A small encoder-decoder audio transcriber, trained from scratch.
Model: 16.6M parameters, log mel input, encoder arch crnn, encoder activation celu, encoder depths [1, 2, 1], encoder widths [128, 192, 288], encoder rnn lstm, decoder layers 12, decoder norm layernorm, decoder activation relu.
Training: adamw at rate 0.0011, batches of 64.
Data: trained on short read English sentences (LibriTTS-R), 26041 training examples, 5.2 epochs.
Rows from block 9 of the text decoder of a small encoder-decoder audio transcriber, named by matrix and row number. Rows with one number belong to one neuron. Each number is 128 + 24 x the weight over its row's rms, rounded and kept within 0 to 255. All counts start at 0. Numbers have three digits each.
Before each neuron's rows are labels from the 100 texts, of 14976, where the neuron reaches its highest value: "tokens" is the input token at the peak. Only what is clearly more common there than usual is listed. The data: short read English sentences (LibriTTS-R). In brackets: how many of the 100, against the usual share in percent.
# fc1: MLP up (decoder.blocks.9.mlp.fc1.weight, 1024x256), inputs 128-255
# fc2: MLP down (decoder.blocks.9.mlp.fc2.weight, 256x1024, transposed), outputs 128-255

tokens: "her" (25 vs 0.5); "my" (15 vs 0.5); "at" (11 vs 0.5); "your" (10 vs 0.3)
fc1.33:112128113161172116126111144155111138163127078116096098132131131144162124147148098123149107131094092131176105131109133131087111136105118091117094137104166117096081115137106122108179141134142145119125141099124117152083099131086169096147146152120136146144116163128172181143138101114142117092160149135155115133100121141132153117176103122103142142111129106155128146143128143089102124102097
fc2.33:180143127108161146127115154121102140102106178124132121120106172108134151143118091140104120115100136122134154144137130105103151185156098103097116114133094119101131129134141101110101101101126058089154161084137157117166129109130116129153117147115117095156104140111153125097137107176141169162100151132169112121127142118148129151117114168129139154132155087141110127107099085155113123146173

tokens: "her" (8 vs 0.5); "to" (7 vs 1.8)
fc1.587:112108093161153108134150163155126117127110165173113115130141127151150145079165132097123124139136094118153107119088122108102141123112161104125124141106145137111083120160109145156148142131143102127157132164145124122088099130102158099128160156157101121097122120158138130123130107136154095075103112117090095161131153128143164130141138116148159158153098154122130160167093089119090102099097
fc2.587:111124122096179117091091138138149141128131106124091121159168145159114130114143153162169097165135094128115124104142113116158145108125065115126150122121174101132122096110109099110120145118145128080136104101092113129136117145124143109096097143103146125177105152134147106151109132163137151134116117159128163098123165168085156160129123151140116110141104110093145172128132123129145097123158

tokens: "i" (31 vs 2.3); "you" (29 vs 1.9); "they" (12 vs 0.4); "we" (11 vs 0.4)
fc1.637:075126106170135153098161123118145085106127099123167140115135128141138137114143139104121112120098138108121140119072115116169124120137104150101149112097173160132121117190158118104137154111107108146086122140117098107110138110113171145094158148109159102111133145118161152120146112104127088103131140128134124119135181128158127172162160104175125143145134172116161157111156141100155107082148
fc2.637:129127176123103158099151087144125129123146072158086142105132097177148155109102133126134164151151101142125122086108125130136133120110164165136116153100162057136153128112125173158160134150102156141166110110096111076132122128166112098129139102109105142133104132132147117120113118139106142105129148116139141116111119167107127072136111151088144128151093189122155139127131108110093142140146

tokens: "my" (17 vs 0.5); "your" (13 vs 0.3); "his" (10 vs 0.5); "her" (8 vs 0.5)
fc1.137:087141114213113102129108145150118126118143123164128121134151112170138113103178103161113148129160089110149113106139114117132116121111123112119104106171181107101126110146156169128098136121114140166133116156123148106103123144104153088101130094126144188095121111173127129129124117101156110098135158122133133137144157079130102139126148121134169141162096147137129151098123129102157160104147
fc2.137:145138134104101144131151130136117155107145131106128137111158111169142169131165164162094127148170164128146147119118156143135066118132147118099120132116083140125157135133101132149084109099084129131118138155113152144150150136128136120124159148135125152113155085134133097088109040108123129100075114146136103132146132154116108142141158121142120128149141160145122121115118152141085151093138

tokens: "he" (14 vs 1.3); "she" (8 vs 0.7)
fc1.337:107131114155142111139145154158087089124100138151096127125139111118180084088176134152085171148172118116134121154118135141097122112167118116144084134098143143103151147169106148171169141094101172178164164134112122128105151126087136135103132144137088167077115130118121141122110124113157117139168111117101113133152133077136123099132130155156138097155091165154158125111123141108120162119113
fc2.337:174110163127124191120122126146148128124128177134133128152152162122136165123080101130117139155126152113093140099166118130104137127146130107093131127138089099126144086102111122191120132157115143133121186121095136108111111131143126137137110123156125113129088124142161115145080110125081122143149114174141138160114158129126090111113152108102140119111146128104116106097123153178125165206128

tokens: "was" (7 vs 1.2); "not" (7 vs 0.7)
fc1.436:109127115128122148163145118107113160168158153128109112151141100106117107095163122146107125122165114087154118160092120109145103122118116129151142118114157150084155139154136147135155129150084119146167147120155155166131125127088139148140154106102105175128122150155131104133115128132129100091152113156159113171104122095128106117125128152130177142105146154101157170125119129136152118131090
fc2.436:139142125122134151160174143157155161150093132137156111144093120135085164154138140153113129151170156123139172120128137143128165090153130089130147135087128105132155141111165133153108113099124086113101156152144117130125129112095145109157125150118107102112106093110107098131156118163109197145101127174160174151097140135136146157097087084116122170122149163108100119154142166131142167173112

tokens: "a" (29 vs 1.4); "is" (8 vs 1)
fc1.633:093118095140108106133164156165125098154159131166119163090112102106197152126152159137135101171118110126137097141125127116093105119116171150108117140153138099091081156140150107121141116125144108131172129122118134182114101100115161108153134155145108142132133116165093131123155147091184090110122123120118094178092141087148173110145151121165157138172155096164157133133123107101132089109121
fc2.633:127112172062155098117137132100158094164141092122151170123163122127086098110114154122107131108141161158120151127172107130144130139178159151142116142165121126131114160081152125082114129101133144157105112129134067112105116143185114139110143137157168130160086129081087126129123136112135171122107093121108114083115105141157127099112099085132142151171106098130097111102100121098118073136142

tokens: "i" (32 vs 2.3); "you" (9 vs 1.9)
fc1.43:142115133151137106143117150160122142112113109139094159124155127133168091115172108146096104133109139098123112124141113129130120130147123149122118154135160125114155125146102103123122139101114103162097118133144141096115104145143139100129153150147108123093147125123098132138142126120175078106134101146138144218119163123132114113118162125114140152169107194110153137140112120105129118129124
fc2.43:091134124114127123106077134121157115097123113102103163130120168105116101154113150086146138148106113126120122126175118106163140126152135135151148136126124130140123136087086114095189162130125174112155104126146113159103102117122149114085146052133124095117152140149134145117120150187132083123170099100106115146136127107112137145142168117123077127156079140112147114132160109112075064125140

tokens: "do" (19 vs 0.5); "it" (7 vs 1.5)
fc1.168:116127066137157109106133171143110122112141116160143118158139156087169108108166146130168136129127096081125156144137112126108106106134121131128099123174137136126095113150141164135102108139122128111151159150121120101095102150099160098130137149084117141150110113114139158073121127086142137126122163137150100160162125169115103145159131133142122099150105102152126106148150132155106131141133
fc2.168:152145150075142140143085089122131115155140125118172117118130138171125113118097136125105148120123181166091103144112132147123061146097104147088121139160100161135142096095106108107134121167132154100114095114163092125152118157094152153098148114174099151123147153102069124153151129154090124144147100143122150125114144099132138143136150097081125184091141145106175085145129164124088095107131

tokens: "do" (9 vs 0.5)
fc1.147:140143154113119093164145188142112117101149167139130134150096115148179129138082154123140135138133152089146154157139140133078100160113122084091101116165115103161128105115168124138102128121100156165114170133143131109100095160093091141139160140164120119115161131142107159124134110112172143103119160117128151141141166164143163105100175105113151131147115108133108135101164110123139131085122
fc2.147:164103109135102161151089099150127154137147138136148186158104134098123138105157119109174111119151112101106127129116151149156142114111120106090102127084098103139096109140159130130147121158154077164111154134164136100101093119127130086152163139083099084167133121140130142139127174098152151112120093120125131167137128135094132125162114127105109094127163136134094104102155104113128094106140

tokens: "do" (12 vs 0.5)
fc1.731:140135111098161100099118161118103136105114164139106106114129154102162113108158146130099118144115084143126116177159131115123130179116121092148120164096138114051114143124120182143149099092112128142144120180153126130090102088149107102129146114138148145087110132137077149072131146108174154113126162119120104137124145115140088099184118093120133161114105116138115100119108091132149086124096
fc2.731:106136125139154144151161120111096092123106136089109107150138116151094120167144119158143117118127167132097107101128135136110079126123107153099117112055101116163123111115129144122078157123100088126137080118126173107114133128116141191124136131141129078163069161086085101166142151060105134137113153165095092148110151109062148100126088157137119160148129166148152133133098123150114132118114

tokens: "was" (20 vs 1.2); "are" (10 vs 0.4); "you're" (8 vs 0.1); "be" (7 vs 0.5)
fc1.341:105130095128125085146122124111116107161135139169106113118130101113151121113153162109126154144105111126103130125171118099157108160102124172173080136137115184120101114164066135140105097113073176171134132159128145171123146105081133161148118122169086095121125132129103157133157158097131131121108110097112114128158140116094141142118109107111115124089097133151110139123139094095136123106121
fc2.341:188146177102163156150085110091131166091121158112130131143110155131149122153171087106145097121155123150115146135147120109130085125118120089105167114083070113116120109099082137118122088145138154102094153146088154127098111141148108165126167100095150132100108123125154092125125146163111129093143123150128168115113121102168142103135123155091143173120113111093127114113115135106088122137110

tokens: "was" (21 vs 1.2); "were" (10 vs 0.2); "are" (10 vs 0.4); "am" (10 vs 0.2)
fc1.11:117158109136117135145122163132110145186093128125133094109133081117142089123172170113130102143103155132121106160146164149153136173137162116119133172152152147136101139140103123114169118123124151171142157130145148165129155128101143092097151104135105156107138133144136106096112182143135143099121116132138127114135116098123136110144147134114163105131120111157126134139107093130101155122102
fc2.11:139148132145114138133171090101170111124147154137166128142138104104090108156122145131152142135110157148104168148132134119140128088105164146112175122092088169132123103089139134129139086113117166161081174117124147129162138145123140163130101097105133133084105093087117084170129149134125098092096152169120171093115136125149151120124113145105147098083121138135083156116184128126111111117125

tokens: "he" (18 vs 1.3); "chapter" (15 vs 0); "she" (14 vs 0.7)
fc1.534:118115156155138149121130129152129108162144131088124107110116130116117138120176133122089151153139128146112122124105159115123095112153128132113151137151105144116125146152114153127139162113120143122106106140177156122149162102098157137137124116170097144155134119121132107141107132098128115134111126123096116172106148097111154158164127142135133116161121145107128120097147136153144107077136
fc2.534:108159141153113092175114141139158138095130109154143075127098120140138105139154113118097115099078134087113111116114163112136104118099083160143127140150118133126110136123140103120164133157124169137106146103166113130115144132127149103110126135142122161111155111172150110155111165090139114143191121121108111201127117115151099118129124145089139075104165150120136153127104146115121106139103

tokens: "him" (11 vs 0.5); "come" (11 vs 0.2); "them" (9 vs 0.2)
fc1.714:148121111116140091118150145153140124085132122161100078129129148120135104113184171170144093124126099105132143104134115119128126106155154131095099151095157155126154158145110158131145155090153132168117099155142120106137099151136118110106138153142100172103134135107099124135091095123178139081133164149126138150149152130158105111105147090167160104146122147129118088159104101096111122144142
fc2.714:126113157085132144107078134121135166100168150153178114131097156126118137163150091139115130116119101148121145120096134124117145091131118075118127143153081113124114129134111135112109134125120136096129122134188099128154147125166121117143154098127115139166167105165173105133118131132154096120155111116142133129150153102101164147171140156116090147100100119123134145160131141104090076106115

tokens: "my" (48 vs 0.5); "your" (10 vs 0.3); "the" (10 vs 3.3)
fc1.659:108176089156145115088108164137102155122148121131111137114159131170154115079121089140140125170111126132168106170101139117117121134121116115119119111127165147104108127134127149134149122111095111173176116126145137159090108157157127113145156186157115142120110118143134177109138110116139117089148137156131141144107169128130132150122144145160158167198145138141126108111095121104103113098145
fc2.659:091113091101112110137139079123135126122129136112177158138107153095115194162125087091134119107123159163125152133108138098168103143102101116094143087126135136142155121096140105173124173104111135121139123185148093167166187133146148143141117125155146115169115183132137109127148145142115131122108127111139136114101088151082147156156117119122141143114129106118124131187150108117094084097142

tokens: "the" (14 vs 3.3); "a" (10 vs 1.4)
fc1.213:092150168151071118109097135128122112144116095099080095147115117152147093151125127157162131155086103151112107155089158140153117179119101143137084166149133124135093110108118133096152177144133115102151093111132102163134118125164132081122108118077093122135104126162162128135101135087151105102116107150126113186136093156146128108124112103093155084121118161142145169094138102108142115121128
fc2.213:149142124190119139142120099127079163113124134150133156129112139103129134118137156113115111127141122135145137126116147126110102080107120108102159169161133166144140143136183179105069069104133095095098089131134111107153123106116114145155099153090106137149128171113100139128096107150137141128092099148136166084152121122155157160081121137114125108140090135114098119145129176143155178118158

tokens: "my" (53 vs 0.5); "a" (12 vs 1.4); "your" (8 vs 0.3)
fc1.632:119153120106165115051105139145161121191116148153095161088122113141157141111129114165133119133138093128130109173079097108117116128119112100102117127137206119096115140163159143134161106125104163151159132123148055106123129112133140090132125122155130138108127116155126163143130129140113136117127170107135114140146169133157118089133111120133153134139135099117143158118108153083134089094132
fc2.632:152156104101151096126135135115158097146131144119154136127147120172127130107133105085106102130138176119130122139091162147089089129114115133099146125185139141136143148096132148129109149123125126149155111137143096156159122099147146103149137160140148121113130147150133122136100093104129091144090103147136103146110108123169119125117127145112134143162146116160110133091089186090081110099086

tokens: "a" (16 vs 1.4); "the" (12 vs 3.3); "he" (9 vs 1.3); "is" (7 vs 1)
fc1.694:094113077157085145102162163129098089165132120142118151123154103144129104102142098123112122157175127113112108124120110115082107117133168138090121092114154117136083115138119140170125129115137151161166111124155118144105092097135175075164123171155096120107132122163121119137152163134145125172110132146078093153135143107128160124128117145153114106176135150169141162097072145150137152104135
fc2.694:138124169129154143142133109134138135071154120127105145177110156104144160131135153079127143153132124146126147105151145140158157116108137117119135102124136154159127132124056093143092100145108110117110135156087132154128094138130110164159145114136153118109100142139190128122122108128100136142129093091120159130124136136107124149094121164131115158163124145091174141106123120126144197150116

tokens: "my" (10 vs 0.5); "said" (10 vs 0.7); "that" (8 vs 0.8)
fc1.87:143139107126103124110121157156085115121154145138148161104118117150106149120116147134101158129088158154152153176085125124114056165137123077127138160131129153098171154110108143094123164104117146142121137084118076122101151140144150097116094152161108115164110141099149128106136103116158125111139094113140091108134154128140117123194137116133112116159113137128133147133084111086120160128138
fc2.87:117171139102150119124119109104152122130151156152159185101125131125111152107126137179147127103103161145094116104113150106123087113177101121120130114135085128119174147095142119125088147082113105123175143098186110139148161152156107137130102151123151181091109145106089122088102077151167164137127149157159150079126135115120096130178124152116131134134166117128105120112114145122153111155153

tokens: "a" (35 vs 1.4); "was" (17 vs 1.2); "an" (10 vs 0.2)
fc1.81:145126081111142133139152180088115130154138144154084109139111101146157111119145120103081170135109153169127086097149135146093144115153138143157102114133122100130112152202157115101118144124142173124127096130162072160149118109120159136123134155156120146097099141123134143115138152127195126134132107115118096078087116132127155088119146143117173112120107140165122154153100099107086133126147
fc2.81:109093102087127131141160123144147101127168124160110132161084162061098169110105099101106116151146076083111104108135097099113159129185152082095130120129147159131148126121124125157118133091122102108109168155156134128100122130133086097122152102096137148116165084120138101134133131119099163138108085157119110120107151167174137121142127093120090169116128149120140137092156137160124167139153

tokens: "<end>" (43 vs 11.4); "too" (24 vs 0.1); "true" (7 vs 0)
fc1.177:151132106149144130134155110125140120100163117157142093104151129124128152127157130137107100100106095119128123113132104151129146095147118113141119146149155154104129127156170099099167143140114115079155124150159149183145112118141173087129118133119158143172106082099139158133146130163176142108154113095123106113115156105131149151169085092120141170131129132119139168144115158147106091115132
fc2.177:142129116097156126150143087104160089134101180161174147118138152097131130160124102166147093159117112129089143153140111168110109130120096116096105083076076140129102148143113137116133127107159128133142177127127184138145130136147141105155148161145156139149101096114124110130146103085164128146111118146132100110094100110118097136113099151125109089107076110141120173125135141131171108147123

tokens: "do" (27 vs 0.5); "tell" (20 vs 0.1); "thank" (7 vs 0)
fc1.517:123104178123157092105093175128179150168090154147109103106105164148160136125143096128135105147100116092109113155151120136153087115147101119143137116109163146127166089112093130170129126165110110141144154147109067140119100096146121114133163140127114141151113138123097102113097124145178117165110150149138093141097133155143152094127103117118101116076143132140151113090133111115124141078127
fc2.517:096151084110149148095149092123070110102118185152155166146138127148140117130118121176149125098123153132134113114125160159079075127118126116105163160117140115173084148121137130126142147144120125152125095120127112120143125118076137105111111150138138099127092119099083160162104151116075114162144137098135173117163154105099159136148100145105149130131104157109103077103118114126115108175105

tokens: "him" (7 vs 0.5); "to" (7 vs 1.8)
fc1.747:119124093133135091113188184142137130093134144159088110131137085122131130116154120104168118102111113141137126106130108146115137132107163095163126156133140100131089129136085128098161126139118088155165132158151132133090097113100172090135203168102097103113149129135138164113112114134148083068134117100107129149117097139157153127158103122139140131114084119123123136151099114146109117116092
fc2.747:131130181148112113137084108109129137139139143132099114126124114149137132147133124183106115116145100128135116103154092112164088142102086130130135118130137122120125088144152092101110118140157134106147155077103127123119142124108139128125141157047119138143120145135144094154134124155091151153109116108147097089130176125118117143105096126120153125105087092122121154127119130143161131134156

tokens: "her" (9 vs 0.5)
fc1.59:118116113126130113110101138138129114136151150160162127116176156096131083116149188129124151154111130123146119131152130141126124149154142111175111162107108167076065167110109133163118130114134105105118109163138119126134069141130149103111188145153101127106098080146134165125100152102115099096135125164122114144131140122128149137153129114115118092135122133159126123125141131126161084147096
fc2.59:163103154117143144178127152147097198124107144097136099135101105118104175118129089133127083101119112103136139161124141124107134097149120112105173134153121097140133092124084136126146126092142092139089135120156135129151149084146105144144123115107138123120106102150140114126119149163088131142147152151161159115115107137125117173125134141146131176128152113063128118158170165189112128120173

tokens: "was" (30 vs 1.2); "is" (16 vs 1); "not" (14 vs 0.7)
fc1.401:147158116136139124120151168152143122187133128126098133087132122152155121118165122118098146171139100099122081114103113119136145178141114142147125154125161161089130111172101102164132124102127161116161158116167114129110117088137130132155158130107101112110121130110164128091146137129190143111111146100085090151090138126118121120142100104136127109109106135150153142098091100150126136118122
fc2.401:133108095101085139095164137150099089150158152131112173138123076145095097112131185110177148131155165129112133114125156125154134112136132191122135120082106106126131138062134144162137112113169121161163132161136135123134144096122116119135145118127118145090109126111150091160135146149091137107115126126076141117147140147128146114122105143089114162129122165139123104050146079129109113159138

tokens: "her" (7 vs 0.5)
fc1.691:063134075167121106142175176116131111160115097140120094094187120120113166123122095161140129143137123125120133147140150136099124119097130120112122108092170133104082110148123087125129111169122136176152157096131102144085082114107151074110118151120100111143154156142160150149126143139160127082118125103103124086109153119121140126144140148110127144153107128139164170151106118119144144117131
fc2.691:165148138113159122161135099103144118104154134130139139097120140119108145101134091135092137100099125127133121108163106125128168157115122121101097116148146080131184117157148101102152165084192098123151131131152132128151117097151110102127150099091171118117141166154160142111164127085168119155125127154133106126111100153139129144099099168140096113085131064128162144149136131181081112135132

tokens: "a" (21 vs 1.4); "one" (8 vs 0.3); "the" (8 vs 3.3); "your" (7 vs 0.3)
fc1.256:142146138140150135097104167138154102129144114157109123099135122131106076112108149138151108172108160120163120150143101111077140134156092166107120138120097166104124107144144130164125136093118122121129105146126134118092142142109106105091156179141132159091135171148156135122114150072139083102111124135149128171116119123124112139142125143121130109131154164123125144145171114118101093124094
fc2.256:104121126166092101125132152111157086167122096097146156134133109138155119115145113094111136129142118079097107141147140103171137126125138166130141135115091074087151145136155127112135152085147138098082164089207171154129167122179120094128125129140093180105139165139177092115124152098113089163143152142156099163096130142140124153164129169123183175132147094105096068109118142157128093106134

tokens: "him" (10 vs 0.5); "it" (9 vs 1.5); "me" (8 vs 0.6); "you" (8 vs 1.9)
fc1.101:136121123110123109150116126153145139097131135118118117112159121123133126127187159156146116169093132113117104145148128130110131156132137091100140132133145198113116127129053142096106166149077117155137107115101167128117106166129152088117156134140120114132116137146158133101118108142101089084158101112130134168114175116144115130095134111115109149139102133098127157136130134125171108146117
fc2.101:122130160173091123149126100144094114106151145132123113120116130127101110134124062137099101092131104127120131148130098151111138122138113106118138094123134083131124094140121120147152138143131116135120116126149125099157125139134133146160137153091133080130124123184121115128074118106127116121160111061136117169113117099097144182132105151141156131099123156143107120136106152189100140147133

tokens: "this" (21 vs 0.4)
fc1.92:116159100123133110103108152130130100127115160137100164118118125145121116085125146142123133140142123145109073152134134148130139174144147146165100181120167116083123105175129142150147154113118116134166127126145071149112092107114152102116151131131115143145127098136126121080153178155151141065119147115112088133113110092120120118173088128141152127138076106178134112078111138098126100154109
fc2.92:142121101143076128119157112128121123122113157109160152134124134131124147097128113158107130160144133141112145164101133107137140140126129161151140065105094143107141145171161135151093142110145128119131117083159117138094149153170135119143129121126156135170092156098113130152159114152102157095109145140104118119145128133090163114157107142125141145080111156120151143097110111133118105124144

tokens: "him" (26 vs 0.5)
fc1.426:100107150154087106117162159167112149130149163169090127145143095130119139150143175153157103155167101085148141127095143097107113119114169086130131141137168112089125145144093088131135108142100123165152139134096125123095088136143168102097156116151155128113093122163120133091150144142122130059147144149133143141104167097104167109106119140105156162131092146091118146128134142097107090116133
fc2.426:102119128124162140172153090132169153110134117117110125132129175118110154141068094140123091101123097169119140069186109121149198113121088144105109117134154125131158092148146147136135115128158141117132126121125059111158169110122108101122108070140136098125141164157196105128149132155152123152153131115134102112115137134113145121107128173161143106119132101126139108131112144136107103170116

tokens: "a" (11 vs 1.4); "an" (7 vs 0.2)
fc1.376:136137091163125142145152132111121112157104098122130155151133105100092176143104088125147126094104153125149132115113109159093176108121120145173097141161103113113160107164109133171137139107112150158152137119154126111099139119133116087120132104148150099116159163164122102130153171140143125150125115155116153097118106103099087156110103143132157133123115083131098128139137166133081136145110
fc2.376:108138149152153155095062171110125137117118140157088133146121134153163125135161133097107176121084087141106148127118122122093110163135113106153115119109149177137102131123098147124144136139123132143101158102151124147067112134124120150127144116137103139132095131095168184116159117152139111077150136122115101181098121137142095115175108131098169117139114170130164123098147119126147144069143

tokens: "him" (9 vs 0.5); "happened" (7 vs 0)
fc1.360:126150120116123088101144157124167149116145122134128081091148107133113114084189135169127104100106114095106141101110103115105092128089144067117118119113135188120112094191151112128152109130149107139122123130096142140097111157103124121115150128086105130153117116141150144118129131113123137081162128117121097127106129102099118155167114133157121154165113136114150153158147141118143092069139
fc2.360:148150114143129116162140139123171127084180152136165104149123171096130100143105112148084132101083074166121108149169117157167107135126150076100158135153135086100142080165163056137124139120157085111126135134120135106140163120127097131117114121152153104100150110126167131120110090113146117168151124132110099146137151156105166158157124133137147124148159133134138083112132117138117092136144

tokens: "my" (23 vs 0.5); "of" (14 vs 1.1); "his" (11 vs 0.5); "her" (9 vs 0.5)
fc1.229:086124131177150093143173163136120101103138151141150105146155115126164079146108077120115099130110135161130114130119093153093100142157116104140132128165147119080129117127132137129120136111135110134145101123168082139109134118093116134120129115167137170121115143117129170118148089137143105130143100125144153142100156141162153129178174099162150145169110198096092140109085140101137112135108
fc2.229:107125105126183115101107148124086127123137128163125140124156116139128137114121178171129122146152110117148119118094159103104104122140132089124125114094122175103093139143106157136106096120107093153154112130107125108131095141139114103103131205146125173102054115164121125159114073129136184124108146155113119080160134111160148095133098098125147147170115140109099163129107134123137127112112

tokens: "<end>" (79 vs 11.4)
fc1.192:089146127184108083154117159105090153097165131131115091115165147146130108137167119118139146145148095112171108141118108123089107141109107073154094121111147142114115117139139099143163102155097114143117129105121146129082095133081116105116126138127133119130108093140131135080131154152152111124140125155159134158132180113112135141184111109152107085157084168154119165140103144141133109100113
fc2.192:134113115119136117123138102111108104085130116129184116131095177117086123143139129118103088141114129156105143099186097114129137142118153141121131148099102131150132117136132099111130126129158117082125149131108198103130083111154106123149159102117134105131130093107120103109091080165117098172098121159163115105154112122157111157117153107129071157094131074127153109148161119147111084119152

tokens: "my" (10 vs 0.5); "said" (7 vs 0.7)
fc1.388:145138109182116138079102146142088126110128174143087105141134165140107119090155112146109142151155119105125153126117095123140147136130088113158104099124151159108118122153164123114102144149085155164106101146104106126126165123142112152100152119148113180094155106163096147140092089123131134121126133146153110120138138139115121142158120147136139126144116166124103128086097108110142105117110
fc2.388:133155154156096113143106110165097148124140121145109143102116118151115143127125155091143118110082113110142127137106117156155103174153117162159166140165130093084163107107123114129124140092176105144104095152120103113116104163161123168153108077147132111104133098144110159088107142106088143131102120130140112176096141098116096107128149108149126091135131156096107098108157107119102154151148

tokens: "the" (74 vs 3.3)
fc1.98:078132148118132131118166093117151113109130130110125095088109112157114095124162148168139101132155119100137147116093135129144126125109163138152151145138130142127143141107106104091171137116146142136126083157168157126119110112118148128130126093116099171105152120111083137147145126101142136107094134129094116169102146123148095152177098086122164080116108173129149144135143164112157101099096
fc2.98:152112132121151129150148120123107118095164107175109152099101104132113107134143159071146132143118186114134109110150141124171088113113150116111157110141156135143172146105178130124103123101157095147099140148126150101116129133148145134136134111111096175125148119120147085127103135094142083170123151099121106146102110102156110111085115177110106158160127098154137136145180159161146163102138

tokens: "a" (35 vs 1.4); "her" (10 vs 0.5); "the" (9 vs 3.3)
fc1.83:108145100143136131124127156125082083153118120164148095122150110088135147086110150154131153111171103118115148102131152157117116163160142147129152121143121186158086129186150129148121099164137168122119097128135139123139127152083137087097110106092107155151104099161137115096115122095166093086162145122087134158119098099105122107141096157132128078132096146141159152119114105087160103105099
fc2.83:116129122131118123169127105151093135113114123089109112109152139148093184103127089153111109143096170107102124148085140142092155156118140145101134157116136157096145108087145161177093107140133107103157150126171139096106131150165111121156126146141159108109158100118121100105126112083098174102088102134109147107149155088107170099088127086152130119087123132094098155124169131128137152157134

tokens: "that" (31 vs 0.8); "what" (22 vs 0.6)
fc1.677:097161123170136137108102174101118103120176126144088114097139153130151111103196101143154134118135126125110139166143084099121112124102104151128110112131184130099109107171138093159134132085129146116148112135144146112129099125140132145149151180104107109138095155095092147133162122132117121114140104074151118106105152135126122130154119114147152129151125123117176142135104137078157123087089
fc2.677:126123117185141163145117102151128098119105138115119137129124144114089112109125114123158118074080081118083107108097139179123153155110142115155125148137152142142103078150115088133110143147129088113100135120117156107151124137109118141134090121110173109116124141147172127145122122125124138145128176111115089128104119102083146111116102150100089124131115123100140150148148134136153136135107

tokens: "<end>" (25 vs 11.4); "you" (20 vs 1.9); "my" (8 vs 0.5); "i" (8 vs 2.3)
fc1.584:076124128124090155133129113096122115124137140115124151095140137103127103140158121150122119153148083081108101123106094146142136104132154117141138102148156179121139117124139163102116091158116140120151098132129098090093140143078165147144115084093092157071121093143093136127155114130135085102164143120133102139093123134130097150109111139134150115162145155153149147095140187126109132112096
fc2.584:186145139097093142133086128138176113098106109111126176150123141154145150146167140143149123147127137169092102132126164137133093147132157113107158137131109139122133163109091148160107168105122146129181122104127124141160150093188130116116114080123145098087149097127108113115106101159129150083121123121121107123113095116109083131162152117108150150108145159123132184139083076151108160112120

tokens: "<end>" (41 vs 11.4); "him" (8 vs 0.5)
fc1.721:139122117165098099143137109106117106100142122145113118138159158092108142108185127153108090155157080139136098091100086106097140101133138116093087164085133105129075101166142109096106118109107137163158148151128117111107098157140131138140142125083092168102116123147117145125102110103150148127111116097141106193154158121145109120115114093129091140132139100113139156093099103097127142124126
fc2.721:098135122147091095171075084085137152131118147157161157119095104118114130110119128150154118129133131163118140110131152115138153127154138143152155146149089091121102157140150108100084161091141090100121086132164137120165077122151134141106082087097157100142121165165128135120118103131119110135127118119148125117101095115132165164105158105129109100131107138115100158158089166146095129165124

tokens: "that" (17 vs 0.8); "to" (8 vs 1.8)
fc1.18:120161160168135147128091186128123126130111167126111123123133162154173129121133091120075164152104124175121120102135142128093081151154110140114138150141115112130113127145109140145158119136112112150168157109124089123149157155119098091090109108162156162150137110117147138118150130126152114107127102130157137166136142123137085091142110086105163110153124193104110114102092139098108210097128
fc2.18:141084128129130142122101148114176137099112103144151141120135170163103168139145113113111157146116161118105114087151106155116113146096125105101104092103100124139125140117108094134123121102120168125124193110136142151125164105097113135109114127122175080109159075112083140126136127155153085107145161149162138089143118123108137098112153106094131088130091174147148124160154157175089167115156

tokens: "i" (18 vs 2.3); "not" (10 vs 0.7); "and" (9 vs 1.2)
fc1.490:121113146100129120125125127133151131106156167149118116129106115119174104107169184166148102125100117123113147116124168138146076118144120125160097151173129131095114166131064116119147118102082146118142096131155109100107112144105113138137123105132152111095144123127061162118143136121154089134151113157096090149121118132112104152112123128137144104115104128094153165154099114129126103112111
fc2.490:081132169166128130161118149144148121088129122157143084143123107100105206137105098155122083145104105124109102097092099099164159105126138103145111132180159136107126125124141138123163132139117077129110168101098181110143159114166143141135141130083125102109134094123168091105103134132161137168122072100126102114119140122160162129097106138100136144141111081123113105138163156124157143115190

tokens: "a" (16 vs 1.4); "the" (13 vs 3.3); "he" (11 vs 1.3); "your" (10 vs 0.3)
fc1.718:108161174142113121122122109155133079135137138126155155118172089135101116149126158105126141109129167089089107107175165087104130140120155143132135165150148150115154142117153112140144118140108147140135091128114165135109126129104159113084134158154117131150113176100122157174135150140078136165165156137087118117140094164101125110117106106124105129147125137155114123147174143078099115161152
fc2.718:126134106172132106107074155146117118132130179101128163113106120147181112088184090167094131126142119093129109158102120110143068145142144103106117156120171132088160098147084143123129149103125128132114173128150127145128144141167119094139152128106112099118113132098145140100141132125136089139136187144124079145134141117092118139195106136146165109098093134156106143138137111146109122105142

tokens: "was" (10 vs 1.2); "him" (8 vs 0.5)
fc1.128:124103100125102113137124183147123134146120100126125111102168139125141120108161156115104129133153096132139092116071141137103133117090151158136106139135172123135091106142147142148122092158146135099142166122138082160115140128101156154138175188173091118125137116138182100131162120120166141138111113140130128167129148136165112131141131156167106098115103150127162118135123142143100143122107
fc2.128:123099116096154170104163095142105128140100111136091129130125110115143143188090176124153120148125175145110173115150166142135118123097153093149178153107130119172139117082120096158128114146146119108139127120119143142130127147126144156144125127133159089140096135102182162169122114154099137133084146109118143135123101128074108095114132105127133171135116113092164141120157128110117128126125